Weights of a small autoregressive pixel model.
Training: adamw at rate 0.0014, 7900 steps, batches of 128.
Rows from block 2, named by matrix and row number. Rows with one number belong to one attention dimension. Each number is 128 + 24 x the weight over its row's rms, rounded and kept within 0 to 255. All counts start at 0. Numbers have three digits each.
# v: attention value (model.blocks.2.attn.v.weight, 128x128), inputs 0-127
# proj: attention output (model.blocks.2.attn.proj.weight, 128x128, transposed), outputs 0-127
v.0:097145144149105120160123152131094105120104164145122146146166157134129129110114143147146145134100148102147128115161123126129128113141122166091150119143170128177139157103153142120123147081105111148136117139112125136159111114149103163159103111128110100129147129063179131127074106074177173156116152112099106133144120148165133129059135139088132120096133114134142161134143102134124119171147
proj.0:114108129154088119142112155151084155105105143149142131100128154093101122142124161113103119117139117102151143127129167114143111068128135120104126116152108116101094164162114193106117194113174116103095118182121120113094137149139140138134156140139134137126122132126146147105135138135082148126141084116137164107126141095155139101099162127150093157127088125089146114099098104152134166099112
v.1:148141143122130120181128103136127168124113129135169122100137145106103125134136144099149168117124154202139148086107146136141136161158132088112129107138108144130081140141158109136102127124100107127119140117162132141153155103096129107078117102172132119160125095100135114143143088167110095112111118105144089094088183137142132100134140152154070127136135111131112149142143134135177113171115
proj.1:122116117091072142086139163105124071128112134146156117107153114139125134147083142186169106157142122101116143136131168123142098129108137179142114151121136122111149120100081116127159102120113181124164142105124156131130124131155126095161148079098084126125128122101137118108145153131118173131158133110123128184162120137127166098123128146135166121149111140120137105134103173101090135102125
v.2:153146138128094112059153178139123130143102140139113110115125153137135134108145133110103103143132134135124153144113110121127139121113152087099155169162164088140129112120139147119119137102085134098120127104116134100118105105151145126142127134104109176111131160067107101131093122127153128129120221101115115138150121167164165138134141160112104157136173125103156106159166152119102109148152
proj.2:117171167181158090126128110147146108134096143097151105167123124130103088141105126132117114097138087118123131131143136152141123095119139098114161086091117136126085123136170127093138075115130150105116158133109108136116122119140122133158154163169127130146120090113142136135089094164122126118147085141141142114153145101138097173119154161144130126100103149115181142140130103120169147058126
v.3:117178155117111120111133139161136132103121127129149137143128149185132129134133157171099114101128111088104107176149182123076087071167135155100123160141141163129140131119139085104155113138150112158146168136143108148122112133126147161131103102153129144140151109121151106105161145096157163149149145111100154098105104103153089143139137100131106146126130117150137117145108156163141147083164
proj.3:120148174151145106110153170120140118154124079140097110099156132079097124136140119089090142140089124116162108139112139099140170153141139097123133133178094126126163130148109199161171165121152118090120101079123118128161130086136113129104103112147155107125123147140141097109128149115084120114128111109171129113148100102144148115126117141127146150150104183143099119125110102143115132121107
v.4:109144153106153106123092095163115152121159089126141127083135148118115150139144110148111169123119084141094126115113127173128184098126132102142124128068086142150111124130127148089110132142117122123126148161147129125093128158142124122129107120132097125111134081122155115080171145149130123127138140136123151113097163121177111061192157129129133089125107113120123174138155112159102135104154
proj.4:161126144115132155136112123130128149109147124137102129158135132141094146140099138131137123152129146137137110133114156096161145127082099118136156148127101163095158129115116121146177121081125111104121074125115141124096125092139164098106125128146162133137109111138083157142150165086151164139105092107166146158123086125102178097155108104158145123137136104131150146147128166150129140050180
v.5:123128147118148150144147085115131163089161153086113128115114124192136143150105152147136117101108131146128148169086103165141128158143107127121122100163095140150109115114131138097147107144123114112143170121192188134107140106122148102159151093116146140124103087187125145091129125153150141113116072153117127100125090115110133126169097119134112138126096135148116122124150122136131165090096
proj.5:161150136131131125135154170126145099153138150157110130146137123120156112104147110132119159105106156138118136121169126103131125124096105140126114165133142142141138115094123064174127146113163138146165048078112112092183141122103102090079072115090137107128132122118132129113141136132147121133135121147159130110148148147141125136177109150100153156099140108123109104118146129124093080174137
v.6:143143150129141141077143120109150123139138133117128108133139155113167146104153090130090136181113069124135163133135073098149142122105150119128127161128123088132117077136149114146145110093171117105104124144123127152129115138121163099151117135103118142122136178087134140131152164151085145100105107128100095141143127116110129136146155149098150124121121190167129162081141094120078136103166
proj.6:159158112117187142134155141127112148086110098157095110129101136123129094136114140125163140100154134147098110094137106126149108177095130093110096112133150100137086160149161151120085091140117169138093142136125088112151117121133153157104157172149185126116125093148117154127095110143142128124127114138148154151122153115150155123167139117120153116139184136100189161116115120155124116131123
v.7:120146136121108107109152132117095087135126167114125121119115138097130128132170068144092104145146097123137119156129167140158136086132108134143111147172146110100116154134114099126145118119120144147098151118156119143177112094135152163152084154141082120164130190121166151110120115139062148146139152106089184118122116136146132117135140165121154112139110099119079143141096113119110126099103
proj.7:107114119169172126143112105136100178133128091086122103107143125126087085128120100109130149149091126112132127103168102146111127111152121117137115104096140119165099139125159161147158162158185118118098145152140107157175155126145155156112195080116158117125108146138104099097150081136109122106095120109121143137118139123072136131144142139165101111107120160127103154135132133099118128107138
v.8:174139137156107127101121138126139119137094135107093170158110160139088140094134149122123113137131103096121135208175143117112109109144108100151100114122112132138141122127167080141132169120087132134106133088129139117141137120116138175184125115129124138146148101137106114082134144086094109097139124093105137146149103134130099160152170089103150119144167114119111151148124109094105173149144
proj.8:121161110175133083141113144178171162119132120109118113120138135108135056167125103141166152130110117125147119095119102129174129128165132147127153110106153099151138119117118157117181192128134070130105113161110112143131161114107126145116120147139161105118133095105160109136125170125121139137101155132141142140151108093099118176104094114101149107097105126153144122107135105145105147143098
v.9:155135105147072123131107122164108106134164117156150061136127098061138158132141174144147139129137095136102097135128156153134092153140145119103125133101161145131151125121134158106130169130162129075134146112130144151073142146127144125133142129141118099135097143133114159144153142128114105069104182113113131163143117108084138128144138085139103112105110152129144157130130147149135174133170
proj.9:163117138110147143107120126111163121146113146147141130118152141170060171156119098149144119106145120099178109123097144103117123124129132098117142127128166091119097132125100152131151108134085142137092126096152117112128149134080122102113133153153156098146091119142124152158088109146136154107155128087095117125147108124133137092141114094134160150131200095126141074142124126177154127165109
v.10:184092118151105146101134117081107121128109080111114149126123127111143152138104144138149098139129104156116112128145111141092157154083130185151103114150193122147132139157142121117117088098094166156148145152123129122109128111140113161146100091117145147131114103161075129116047144104109129125115160115107103140141148170166138136136117106155107132141113135145174097128132111146118121134105
proj.10:144157140147114117169114189159152138129146166125140142157134106145135123103115092157152111111079143108161185113096137170149141147152127118145143100125112155108101151139122095134105134115090092120129121146082099110108119168107139146151109138150106167118118121101107140117133122090124093147153098151146128127103147133091097163110100149109105099097113083096098139180111135105145152128098
v.11:170128100106085123162130084110148139155107132104119165127086096132133153133117151125134143122109159128115137114100154121109075181117107134156146149129154165150130154112127060144134075118101138111120133141192116147120112069085151124118128133138154162114092138136140158165149125150123142127127097095092112131118102162114126151130124092131091124153125104121081107144141145149140121134158
proj.11:093158153124112147130174157138149113128114123144149114099115152136137144139100090171173088108109117113116141107146166117112162142141101110143162103123161093127139136166117157120153143135131121131139100072139157096165150156139091146143103087114068138138157113157130075108129138139118109116156176119147119152151150132135100085107083133156158117117100140141090139142122114099118111164110
v.12:119104126162089118142108086123159144107168111108191138103091106109127111178115137133102102095130128177136154080097124133142163154126100131145115093121113132112135100115133134112172132149101123113152083116144139131144135141110117107147117108143127143164098102171143089135156129174113133126135129145144091088119165123137085089162144138112115127102122141108129112123159127202151105114136
proj.12:147095143108117161102167162127154098131140141103082112174138146142152134102104140137128125148067108122090133106116169077119112101115118162113125177118098131133121135111123087159119109092090159111181111128191124140096145110095108120106103096123161130130120119095116152111122169110108138154114115116140122147117133158123142089148079124149127116116108127128114133130123151109109138177172
v.13:135153135151161125144150113130146101102133150098085155105116105142144125111173127139122117126150086120088120127119078164137148105128152176139100108086158120124139127164119126117149139129115123181177102142166096085106149146135121130191100114139152109106130158129105121087150163128146122059125103151096127143097110104150120127123122157107156117135146124141176166114137142128107138142085
proj.13:138130109129141109121085130159105162135101111135086155164119110126126123150164114128130163143099180169097127099115100115093132149122143097147127102137122146139162157107182098141137167103123129120070123136087112141111112164131186132065131145119148147134131126094124153113102163132133128170129156139170148128109120117122184188143096121107109141114140105138107117133126142112106149109149
v.14:120165093123101114142113106112153127095118117145145143143108157112107167130129148101145155130114140117077144106083167147150103140138110144111149117125148112145118116120076104135138127186066141151121131124112157130119135130153135123073099114120137173164104128189163155148166092148142128136153131127098104106122128123107133103108071075133114138136115095142124100163160117156155136113152
proj.14:133124130143131163146107144112144090123109156089133120148144150093092156148147121145119128144112139103132151122090177100089120132120120087126143109145118143104150150108123137119114162142147171127184096083176117138146155133100094151158139081108129127130131155136104067141139168155128133135139141110102123139124122167121089099105061141143172153130109090154143130133128124117145119144072
v.15:159113126110158139118134168138139113167103116138153111109149118094123119135129141107107121131148136180102124140099143130107116146132092144112120107123129066164128123179145142151196116129129154110133053142117132125154123175119155113168121103114140138150124125133125079143118131130110124118102133117156077186124082107162143155169156150140120123150163107116126135104110088101098113138159
proj.15:121122152145145105110170102137111095145070128133097106131109130152100141135128079142162130115151070116116104133176075139184127139104119105160105115142108149139111128148121098104115122100115164184115179157141149106090102143121149107139158152134139147102133090115118169169120121106096128158135130129161125121127170118132135144135107091168145109141128136096128155164136131162102154125130
v.16:131121164106079088134170209147138111125126094154112104128093114116156126123104132105135102152155128108140131131116138120139116122107151142098171120101148141105115136141134122135136156125143112103099120129125150176119115116138100136107134174161118140134131173140138109109149102115127117105140204157120153145126152151125150077140094170134146152152116158156137158176157118141143117170080
proj.16:157117077156111115129106085104109151119102092157137140106128134111064121141142171147113102127101161122131121146121121134123093137150123153120122155153123141085142132142127144118105156103144123151136133125161140159151097104107136149155111097117107095096137116148139169098120124149106102161164126097133109121143124100143141117111160071102171100118133133113107088116107167072162155072161
v.69:134139175118144117137147163147193124116080103129119129103131128120150128083129073152111122104083097132108102175144170114117089118128098104113097114133119111095091163111114076126119143113146139090142108111150159151165087114102156126124175073147125138127134123115170120141103158098149085123146128120161098122143128130145128125136126138102151128142124135133115121154120138152156127182153
proj.69:147081124129106127097173099143096111132153102156141151149093156120112126157093151145159110131123130118102113122144155107138163149083139135160099178119104145101152112154105147140132100130134119123123126125119148133125121112103101117129051155159142134145141124106102151137168144165126114133098132109102130151163124156148064070104104115134133141134145121148108147139080149141171103095168
v.70:082142152096160099112128156107138152142136159159134124138139156114132122113115125114092102109130138094168095095164107100146110069132158134151112150147138153121111129138100101122133123171119146117137097143163120077148132103130115089093154088124081077160154112146133109154138144158137106118147133128126108096145121149130113147160125084138132110143139125143175112113133186114087152179139
proj.70:165113166080127101099098113122101094141141099119106139100117129121143113145166146149092115156136103138126151144093184113107108152097099147130127112120154122104128168086162131105125058106140144099148138136123145129146116094130149149153107123120152137134136120083111164148172122123185142122147152115146121095108097110143161105100135137151112165114180149133114153168113109106120100098107
v.71:122167121129125120149118124147107142132142116130114113118137172102097113128133176132121136130126142160127134100121202103106117130156113097132136173128100117151134106109116100125129122123146099102116156176140145136111118131113113156080127122166101199151104114138128082117139117139112141174090186128119088148097157127113116129170143106130068122105134152127100146145107142153094135151183
proj.71:108163137159127145108075086090138146175133140112119151108106139105130132135101091084124181131095129116120109101109101117133109163162150126105163128142120125111130103158092139107104081167138105162102127106124153127125154159098132114151115148120143107118116143137177130110145099093139097115117124107134175140159110104126144156162163177098134163131120133133125149119173111161103179140141
v.72:109111126090146119161109127157170118116084140175116159130131095089120163114139085107136155112099066113124112141135121109098137138096125115145134114127160098111171160110157131150113131097125156105090136112121115164162129146145120144145109164131146124141134153082126148150110134124119156116123084128186169123153109141139130118041157119115140137143126107158111144151122109101133109086139
proj.72:125118093176120119090166148105116100104113124141138097136105092146135145117118150147160091126128109122157144143114141143156147149126150165129125140105157160123106098122114144082175144113111080135145102127119124129128146137157111106121096085180090168143141096164113157129116103161157163141134131117114137163114109159122084124133147111145121091149156160067141146118139128126165100128070
v.73:137154149149110141117157136125108133150106176091086157124151136186102100110170187162125126121105169109159139149135099108119108121107127093133099171141116136137119133103139129128052075134134088161159127101134110138116118091126109089102105132175149098101169098139118132100158111087136112142135085136103124132122138126113123121104103139138121135109131145081139121132101153110129141121140
proj.73:125116162093110116122078135141163149105136085123129159133162108126124158133130142150127140110175122179083093137112122075116118133100140103113131109098091150123152130141135129131123143158147126095082177155162085107161129091137138138105114177153133102124135145155143117148132077137107111099092139112133154131130132112163146159125092114104106125113137137154173105094160117141151122184122
v.74:188149157155130159105122096145108122127118144134106135151125050143142082134134118134124124134164099164134133142110110142155109143096125104111092107137100119142129145140135111157082168157155115133115116145117149087145155148145133142138110166101153123107153160144086107122110118131121107135126124175092143132204080114110145163100063145104114156144155125137117120120113141102129133141128
proj.74:118072113124141117157141171140159081122147165091162139113111107142142137160138172150101117110128156167116142136174115120134120109090140128148124109103133121109121110136151147130170091137125133089096137127157094143102109131140116142082176145093146138124093108138136125158122130136084138137121129091168142102087148118145139090180144095148145141087156091126163126141096144130109128167158
v.75:101110126138108124130126125142136143058122103066113143149102113158129116143072158108148153139128172171166153075084122113092084124104143134164143107119168137129100094131122119141138130125130119142099156156146096126172135115154125134128120120106138196155122112105114122125116125136097104156123165126123134108129101133161154143104116132110081129138112124142115127094170151100161144112089
proj.75:117158147129126114151141164139161112170117154122148155137099105118150084091125087121125142148121056125095121141146126165151120116135122144101109153142140147139111123128125163107162134170132182115131154146138171153177113118134152104171096143098125085129129094144114132132095111111136132118136169093115095116133149111087157141186150145136150169127109114141091108160144099107125107130160
v.76:125124100122158138121133156135105168164154154115130148115133113127115147126108141132156156152092165205155151126100137109127133140121151149122117152117106126078132125160113121135146170146150116092157077136129138118089151154122130135088132136115162110100117138072084130092146141103141133116105098135074073118168154107133133148090126152115111120131106125117096114137150075116083102117132
proj.76:114104138103156119144121078112079111122126128130136085105127145122159160145143119124121127100135130133139119143174076145136107136128087100154138079092135130153124145126094148125131117151154121147038152130109114105127156128133109134132177156149107103111137163130169087103156115157145166111087111090128150137103131113142133125154133152160186115155078123121124143120113120163119120151136
v.77:063135106116130073097157107130101103136104070138088140098116157159119115133129116114137144101139184121120113099110166133116078097128134122110072114141148160142129099097150166132131134117127119114118153129110135116105102157134154138100123098158105128108104108135124136133156164126132120175150118135160104098128134164113122145126157132109148121153126096137092106108115117113119166190179
proj.77:114088130124161113128085118117099107126146116108156131167135155111114124123127150109079122145145104109153126134113165107146151152122114136136171132163097114073166149140110118123160110141147126133100153108163157173158109125093127115143126147143158150141191094133120119154092086128136157109115163096103074127148105109080151131115123116115139166162109161135123141124138115120088173103100
v.78:192132137123129141124089117144086142151153154101164132116126186163146166115106149127128121103128118140133090143139100109129143146157119128166101088098108104164123121156113155122179182143131109146136079127125119147093121150127139134149102117123121132106079152142102112139146177121116128120138176135123118103105138100134146096161111128095150114133160193148143120095083105139119114110128
proj.78:139103133106121123154139119132165149125108140136122116141110124130159153146188117097119110120103186152161139124128104104123142145132090102165154123166133113121160144149131100157063159106114124126120143147130123087103112143126135142100132144104115124156144171085118128095141141121139072121114124177129143126084111134107098123149133157173138147146084079151184111143126114138074126144098
v.79:130149139114154115120108109137104086135097136110117134119174124137162101138143078134117149133113172144150146135137125161139115159105144102176158089174150155154117108157121118138111133148073101085120169118193131112111099137134111150092144108120126144112128148145115121143057098136108117154118136097126140166140090151184149141124152111143122164153124094101133124155135108123116134165126
proj.79:127124131149147181143159132129114119155165177087118158146100133098143143157088111145120122129151097108146138146121148116123141093092123160087088161140129110131162107157142103131161083120153122089096137120149105135109122122152154104169133136135132139098112076123099158108126092098109112113097115158166107118151087164102139108139136099137102172107138142136089148105140147123155156092101
v.80:128138136117146158101115145124120154118159104106145078095108141163120119139098126152123163126106122174158117104109072143182118118136156129123128143100070123096118123119125130085089106164126105115150126168124141142118119121152130101083135130145134114111085110170111119100166129149121151104131139131097143108160152157098177158168130108122136114123122162139168157143173097143102166098135
proj.80:178132109135140092145114126090107123153105146133149170164119103112103136149095122152160122129141118080093164149095167133103122127147140149124102151120171162158143107107121113130153151136118131109107174109161097081083102086118095134181127147137111163126128120135161162118109135138125148115120101137162127142161165128151092134117113138117097158154112147130113095138132086119135089177143
v.81:133140102173100100088110099110128088104127126127110108160131147131142155156135149150127129166150109078081149117146114118116124156133126160150148151159140114170133079140136113124118150094136117112136155138159118090130135093127127109149125071134111150118102130083153156158130150080131126120144137087170097150146131125161126141106173182140147138148105145095167126164093127118092114157118
proj.81:111121163132206170143119157132166113146119151129130132097158105121149095144165134135144130140126169147133110125130076131167135099130140124076140101101100116072095152138148107126123114140100139160142150117144114118155157147108115116108134158147124086136140150161090127084094141177139123139114121106098161098118125132140092099139123112078137109097117107150118114104107145143152159178138
v.82:117117118123133139164141124138142101091095125134126153133142083120153124119127172120146137106120127128109142154128152137080138168133126108148113125154152170169138127097150130165101114114112150135143161098166109134162130108134133150174123105130148188158158100149138130128114153098119125121143106113149104165110106120175101109149110107152062157162142079102141091156108141072163097110119
proj.82:078151115113092154096108122127178144133173120094144114135143162145114178124140150132110149111164124154152120109124108151172154088160097121115148124098099127087111142148102095127096115120139132128108111119097143133162113163120124140089105127142160086095103160099143091137135124107123111100100143139115165109120100140096142123110108158135162081139109130171177163136129173155120122126136
v.83:087121127129134125113128143125133126107109113081128157101092080187110127117132153103149112103133170135151154093092121139134091153102132106165098116151141136136138134143135133154133128167104122111140115149204142124167118105150120130109172144105134118167148141135116136167135145148115146101154098130149117127157075148165157159108120128170091118161130065147133104164127152098148135141115
proj.83:115160104096100150112102074146121159153189139170112126137145133086116156120107095165104154138137103108123092112125150159150157127140145132120152131065126142105102111115128088123103135110154118157114125101073155131074110148132110101112118156130148145103105143138145130150140146088110151122109162122094127161148128106089091133140140159109116098139103187151123133107126115131135166130148
v.84:180131105160136126127140110090128117122124116052154111109110136126137134112145121110096118132140148150116135115123098117166111141095138111178154117123119139141128134175134094148113154158121125127150091131185173138134134124148132110110108098085105141123092137113115136166100142113067132106153182156093091148139123168148167149125113134161110119124132146134104163155118103133125150106069
proj.84:117165110083114092101126143166128118132132146171144099146151097085132103143106100138153146142104132110141142155160147145138108144135149151085122105104127151087132137099106145092131142126143132114100185101070130122097120130140117113131124157134132127100163098146116107122153082115124170115104133090135185145149161106118089117160165122129107134151108142146191127116121148124179111154132
v.85:145130096174148077097126109126103136103143142095167100122138118106155143115117116127148144094164179116098114119124050161153161103116118125144116096146163122153131116108112159159196129109144111125121115127168146119147107151123144124107143100118124128134137092130159123108128150145097149146130141125156099094086171108129128099192154151137123109131129098096152122165103107141117118142112
proj.85:126141171098120138160093100131115089122113104163135143114153117157142107141120152115096115152135114136163128155125149089143083124120098137085134140109108124100153126122156139165078053147117144134141153116109096179116134151125119152168108150106131107131156109146079132125149120142124093120109125154076125135177115148169170141124144101110110152114112150167175108125130122135141119114167
v.86:072136149130160088101133090152146147146179114127150102135159136123113139145164148104124121120121139083167138118151073124108140112120140160128106105170129149118161094125119178088180126128130131099168131145118109125093107161093160137109135124118152113136115104137140127114123171175159144113125114143144086135118151129110121119136123180145189093157164131128122100111123129129116148149162
proj.86:124123129104122181164091154066132099134072107134128168106150138115105111135079186113130100124130117135118128150112147109147103123141108122135157132137160142147141124107146133165078117137098132137135143157174149129140135151164158118152129147118165174112155140161113193165121115155133118124109160149086132114112111130151151131135142098117130146097156139152074125120102108118157135100108
v.87:126149105149116167167093112125127101085127139127150121129156112087163130156134148162122134092171106084082115153147139119119148136106110134140081133136167163142133121112124138157161131115141117136153115100106120091134125153096128154142111146119112172139163093181123126120113154124151158132130053107154131136124108099150081124114151132088139138164102077125115121148080133122150097132115
proj.87:085111147141115143122102133094151164138133115126121147105152160153102137120131161104094160120131179163159122120160134134149096133149106092090144140112075079134145138162162104124088105152125136094134134141124128158164153106111135162089137115110135089120119153106127101148125132135122095129149149140101107133124104104144186110122116144124109090117154118173159161143168158117087113124180
v.88:113108112090133132132100134137115149155161138162136088134146146104118138163143081120120135155125108114144102150146133104164150084162149139096101126119101120101128145142108131124155146111158136086112142136082156133076152164126127102139114167128131099099129129108162166099158145123126152112112155127120161122119175138084099123156146121097156117106123171137090132104149096177070163109150
proj.88:187074165123115122168142134103083095117065085118089178135098110142133113118124135108158115124108134147121132147132164110097118139139129132160136142147149157166137113126137164123150145114109103136129144157176108141131158070096115159159125104104101127134138108151104140129122080150121100131122126137160106117117131138151150121105115079148109139099173076102118140163105131122138120121114
v.89:131129121137108075136104129138114126169107126111138100119121116124120155110141070136134126108148126136116116111133088108138107112116159157153129111160117130117159121103149122164124162128139118082141098147175148131142129153136178134141180118118142097141101122074150144143125183108096092077148091065159098110130139130117147186084150142129109151148112098133104094165137110120107140129129
proj.89:133117115080153160111131099119119166151136149185080133149142139112172100183130148129105153118071174108123103148131186108136126147119124101104128144098112146096113115126146126155154113104128129144138135107107125119091123109118118155124079124128148124097146122183097163104122116149118151134076125137108120144116104126143130110143085119123115092112142152175153135111092157148135172148153
v.90:087132109118127138123093174154116085125122135129131131135145147122142179133087099157110127126171120124133147105159141067088150096116149144131123159107151136153183137110138162134151169098146155147093148119091109112132138131107145092119154094134134114092120129115152170171159119121167111131121102103158105114157146123090097158080147147105151156134105123111155125177131131107130153115131
proj.90:127117158160166183129144097117120153115113107146099158100119098120149068119166165107123127113087156143105094157111153150170103152158122082136095145161121068118099115158147108154131095138109114116184148145135134140152122110128106174115120092101118116158117145152120114087122147130098120113153152128146088118110137108148142089144084097125136113121120145133148147127128116102150143142106
v.91:164143116119140147158101114124122142084135110130133165119133107140132107131131174149143103140111126080112149162115103120140159164133105142128095117103142121128121077105113119136173140095123145187130112090132089147141139126103122157158093125118144190147145156156131083139150122121163134172119074112146128139117104092147072129118090115110125135127162128129163120123085137146146094176139
proj.91:076134115143119136129154146141179116113105140086162149106159155163113143141119153134138118112132128164160142131151136092131117095117143099108142132106100091164120175119143078108111066148098137136139103167096144148156131164128158093068137111151106104118142119123125099142123159122109094120174153172104104122102101118132124117110148157128110109141119159136125147134165111103080100117134
v.92:157122098105155148141094092114105103101176102148120082117148101126104104151128137136114179102147098140141137156152149121134147135134109120096124113127130138173150127127150181126132124118132164127139068115102145118108162184113156126127126141155121125137132116153136158110129127152108152093128125135178162160103181116128076076160108112105124110149137162108142105103105114146106162089134
proj.92:145069116140093130112105176119112122114119089084149163151132124131114149099082181138129099135098145102120174181099137120136092126115122119154116110128154098130127123089146121109115106124125118116128164131185114138172145129134119151139139131121127124147112150109091113173123101129105095144157118142103100106161091115126171095102153104161110126128150101128158165154115147112126073152136
v.93:125140108150149125108104092113111108112169097100167112140104098104142122124144122123119107146140137151101144150113050155164145116092122135179116119142126128111142098131104099137174141153099142111171063141137136111135120167130142107133118131084111162146114138168125153151128186117099169097122113139118066119113116125115132122116102123116130144159174127152132166130130102137115157109097
proj.93:116116122105125122150106153145134145158088138158097154146165141143109084135098160160123147152114115114155155128160152127125093155124136131076129126065135156094161165101157133080098145166138139144124192133105129131081102131157104130157149133129156117120127107139133135155118093129123099141132158117104173139124136100143130121123158102127101105126092157171157117136119115153123083113179
v.94:180129074157139152103101084103135106112176137128165123115116131105117151136107130084132119142133099130109147134110049135162152140117107136123094122116109105107138113147127135113170160144134130112159092145137140121092133176132140154140109123107156117135106165169104117120163173130112118085135107163157123118126140104098128125170103122120167136113183129099123105121130098131099152102095
proj.94:120112132088107138155141186153123104117064142130109171145145140151145145138093158146150139153116125127149128166140179133103105153126139142139104120105148133117132152108143123123091128156144101135134177112083135170124112112135132146167146109146128114103158096151145128166098099125095087151158134146072095122144124133137116094117169117106064142136093135167156117116097100114135114149123
v.95:108116101142118078121134176099133147125117140131082106116105106121104163118136129075142170119145163126127127097098134115129114121146161116096174187136140114153153143139144127137074154111131090131107116109150119137124125087145149133134153141150105125117128145098153081138146130129142116118119206096079109158149111148114151151133127149162087130097092160120157163127131137143097135115159
proj.95:176087144128146156139134119126152106125144110125132104147093102116122128132171102128121121138137117128106093137136085114126154149167131149127131104103141129108123121099094160152171075121134146172099104155146110102073159147106113151136088127135139117141125132163137150104159152144096135132135075107174165136178175133130095130162155149130166150169112146128128143117121132109161141145074
v.96:115153154154088162110101160159156164147117106166148080101115110146082104136128135126105162102181119143101140139123122120141141137109151102092134101089108117140113109103139127098125167155107104127139095113158139104146145152150143122095156101110112156153108091113121085114158125171155145104102120149144154151150158091110120114120139087092150132109138099124145122129120142164134137131199
proj.96:138148106121124135157137151129140127105159102129085132136112108120135095142088117159132152141105150145106090098147102141095125159134113142140143143085095141132137122141118181127171105088161166114117118082140123108142166122140113096085151139136143158103106117120172098122157114113104131133139121100062168113145145123129162133105156168176152139143102125130088098084136143114075147106138
v.97:116138152150107127148104100114124156111169124111173142134078139161163148119113161086142123119117095114117121121119016129149134112137102103161099149096121140112093115080102124132165123131122123167130118119148106128101136135138136117166107169167163123118146126164144129132152134119134105130143100141081144131122106144139095131150094099104133124141159100111164128096115136154137098094118
proj.97:127105131139141115137169156130110119146118172152154148126138121131126126131136095148123103137129100136141127161154163128124133095169120139143130150118125125141167126152141131081088071125104119131149114138171157107100146093138124159153119116106086172144146085138115180126123148140111175083132161111156082112133140128122129104121103141105127104088106128089086101130123113130075111179070
v.98:102168130147144116139147124130154121106076113091118143185114096124136134125089167100153118135130133082103136108127172143074132150146136085136145133174155141156172092078130114155133091123135117152086181119128098132138132099116135128140117111162124143102124133114152129153119137133123139170130129117121142122102096098152124124087145087152114181113143120129092136123086147107160109141163
proj.98:175060135129119118112148093120074152115110153129108139117097156134112164167139141141114139119099110087168130148102136099135127170105150146119152137104095130136133078117159131134159137140115154166112130152123107105108167119109111170126111082135134112148142122121098210109122125144118152121141086118168138127129125138182115142122149146080106148142127101107175139123121127147105128123135
v.99:117140111151154116141089108119158111098184103128164101128181156073128157125102139102124156131121093086119104135130093122165169123148153151141109128124136128129156116131137152116188119142109112134142110111148163137123093158088144125121135081141130150152104120159147108121119156144156133146124132128148135129083165101119138092137165129097135089125130113124160164114131134126112101173200
proj.99:121098157085128112166130171118126122124119134125101128154142101152128149133132148143085108172148159137144153098154136159115117114065109165161110068076134145141122119120126172146120144096126188137106144141106119098117146088148141130144135152145130138087106145122149132158145103145115151119109146084123116101191142148102128140145134128157177130149134117104092134127082152145124156107116
v.100:122133125159152135094106106086127114146127110108062139121090108162135132135144114135105137175124135170149135070092110144162134117123144137137121117104139122128171117156109139154086142148153139099119105138133116089128160110152120152118152144083148119132082159097088155163168112090095139110104149111096120118152147129119132167075114142122103118111160150138106121122118148137126114144062
proj.100:138128108117108146122097164161142098155103104093151129132136118124122113123131127129163116131119124134123105158107144083082097091114088108148159165145177117146141155093149135128154104150103115109174102120147122144131139142154142111119138135140134105141178117149123087099104134117114106178129088194096132164080129118138131117117104135157171114140123149151199148134140126114137101084143
v.101:116164105149137160144099115128107123089149111136154107116150139110103129144134140129098149112114142111101146194127102148126143103134123116112152155117179130131141088135150105112173145141111141123140093093107142125097121127106118131126125134090111167141137135174121111159140132098135152124120085177147096133088131121126094079191094111108123090152150159143109155109141087142099097107181
proj.101:156128150087131123163124177119178113118136127106156146100148114113164137152164114116090115133137147143144130081133098136148117134122121113164082102106121156127145117138102149108117112090130121115106137139134132102123124093161139134151139152149115124103111150113150133129140118122116104120119102114136110107162114112151104097100170171189176163134130102065086093147118173149081133169107
v.102:105139094144164110134157133166107136101116088071127122113118116150122143123121145116128109105126140150130171131077147123135143109147103103138099164201170157122127104109149095102173156153133159091154110119184140150135151127117139125100136100139152116097136134186120105130137153151108114104142125138129109133083159105109127132141097166142094098165124143109128136132126079151101147118154
proj.102:152106161105168130184157067154129138130123117137139119103154076124144170144128115109103100134117121157110112136152115134122091134165143119150141115075124128103116133124106165129137089137127095112151159147124162153096121102115109163076128164130105124110132164101142127123129141121150101095111115116155156126151120126113156110160165145168135111130170088118146095150109173090118081119150
v.103:090106110124134156117107148149139159125112097106134106153145189183127145146108164136139127167117147141118146070116120106126135157160128167112116116156099136156140105110100139111125105106145141156114176164114116100150142112144087127165131139166131152106098067127124147144151134153152156176132107087123111094142148110113103154068114136115132130135097125122130125135112161155179102121132
proj.103:136091116156132106120130112121107130090121122163070135133129126143149120154153154127143109121135142112181126189114167120088134173140106140166179140122126117139162145120108170112127132119149162126124094120125136115085161079125147121104110124136134114111135139127141129059118133124110117092100147155088136149081108158148141156096119139087147090136087126139110159138139116166110142082144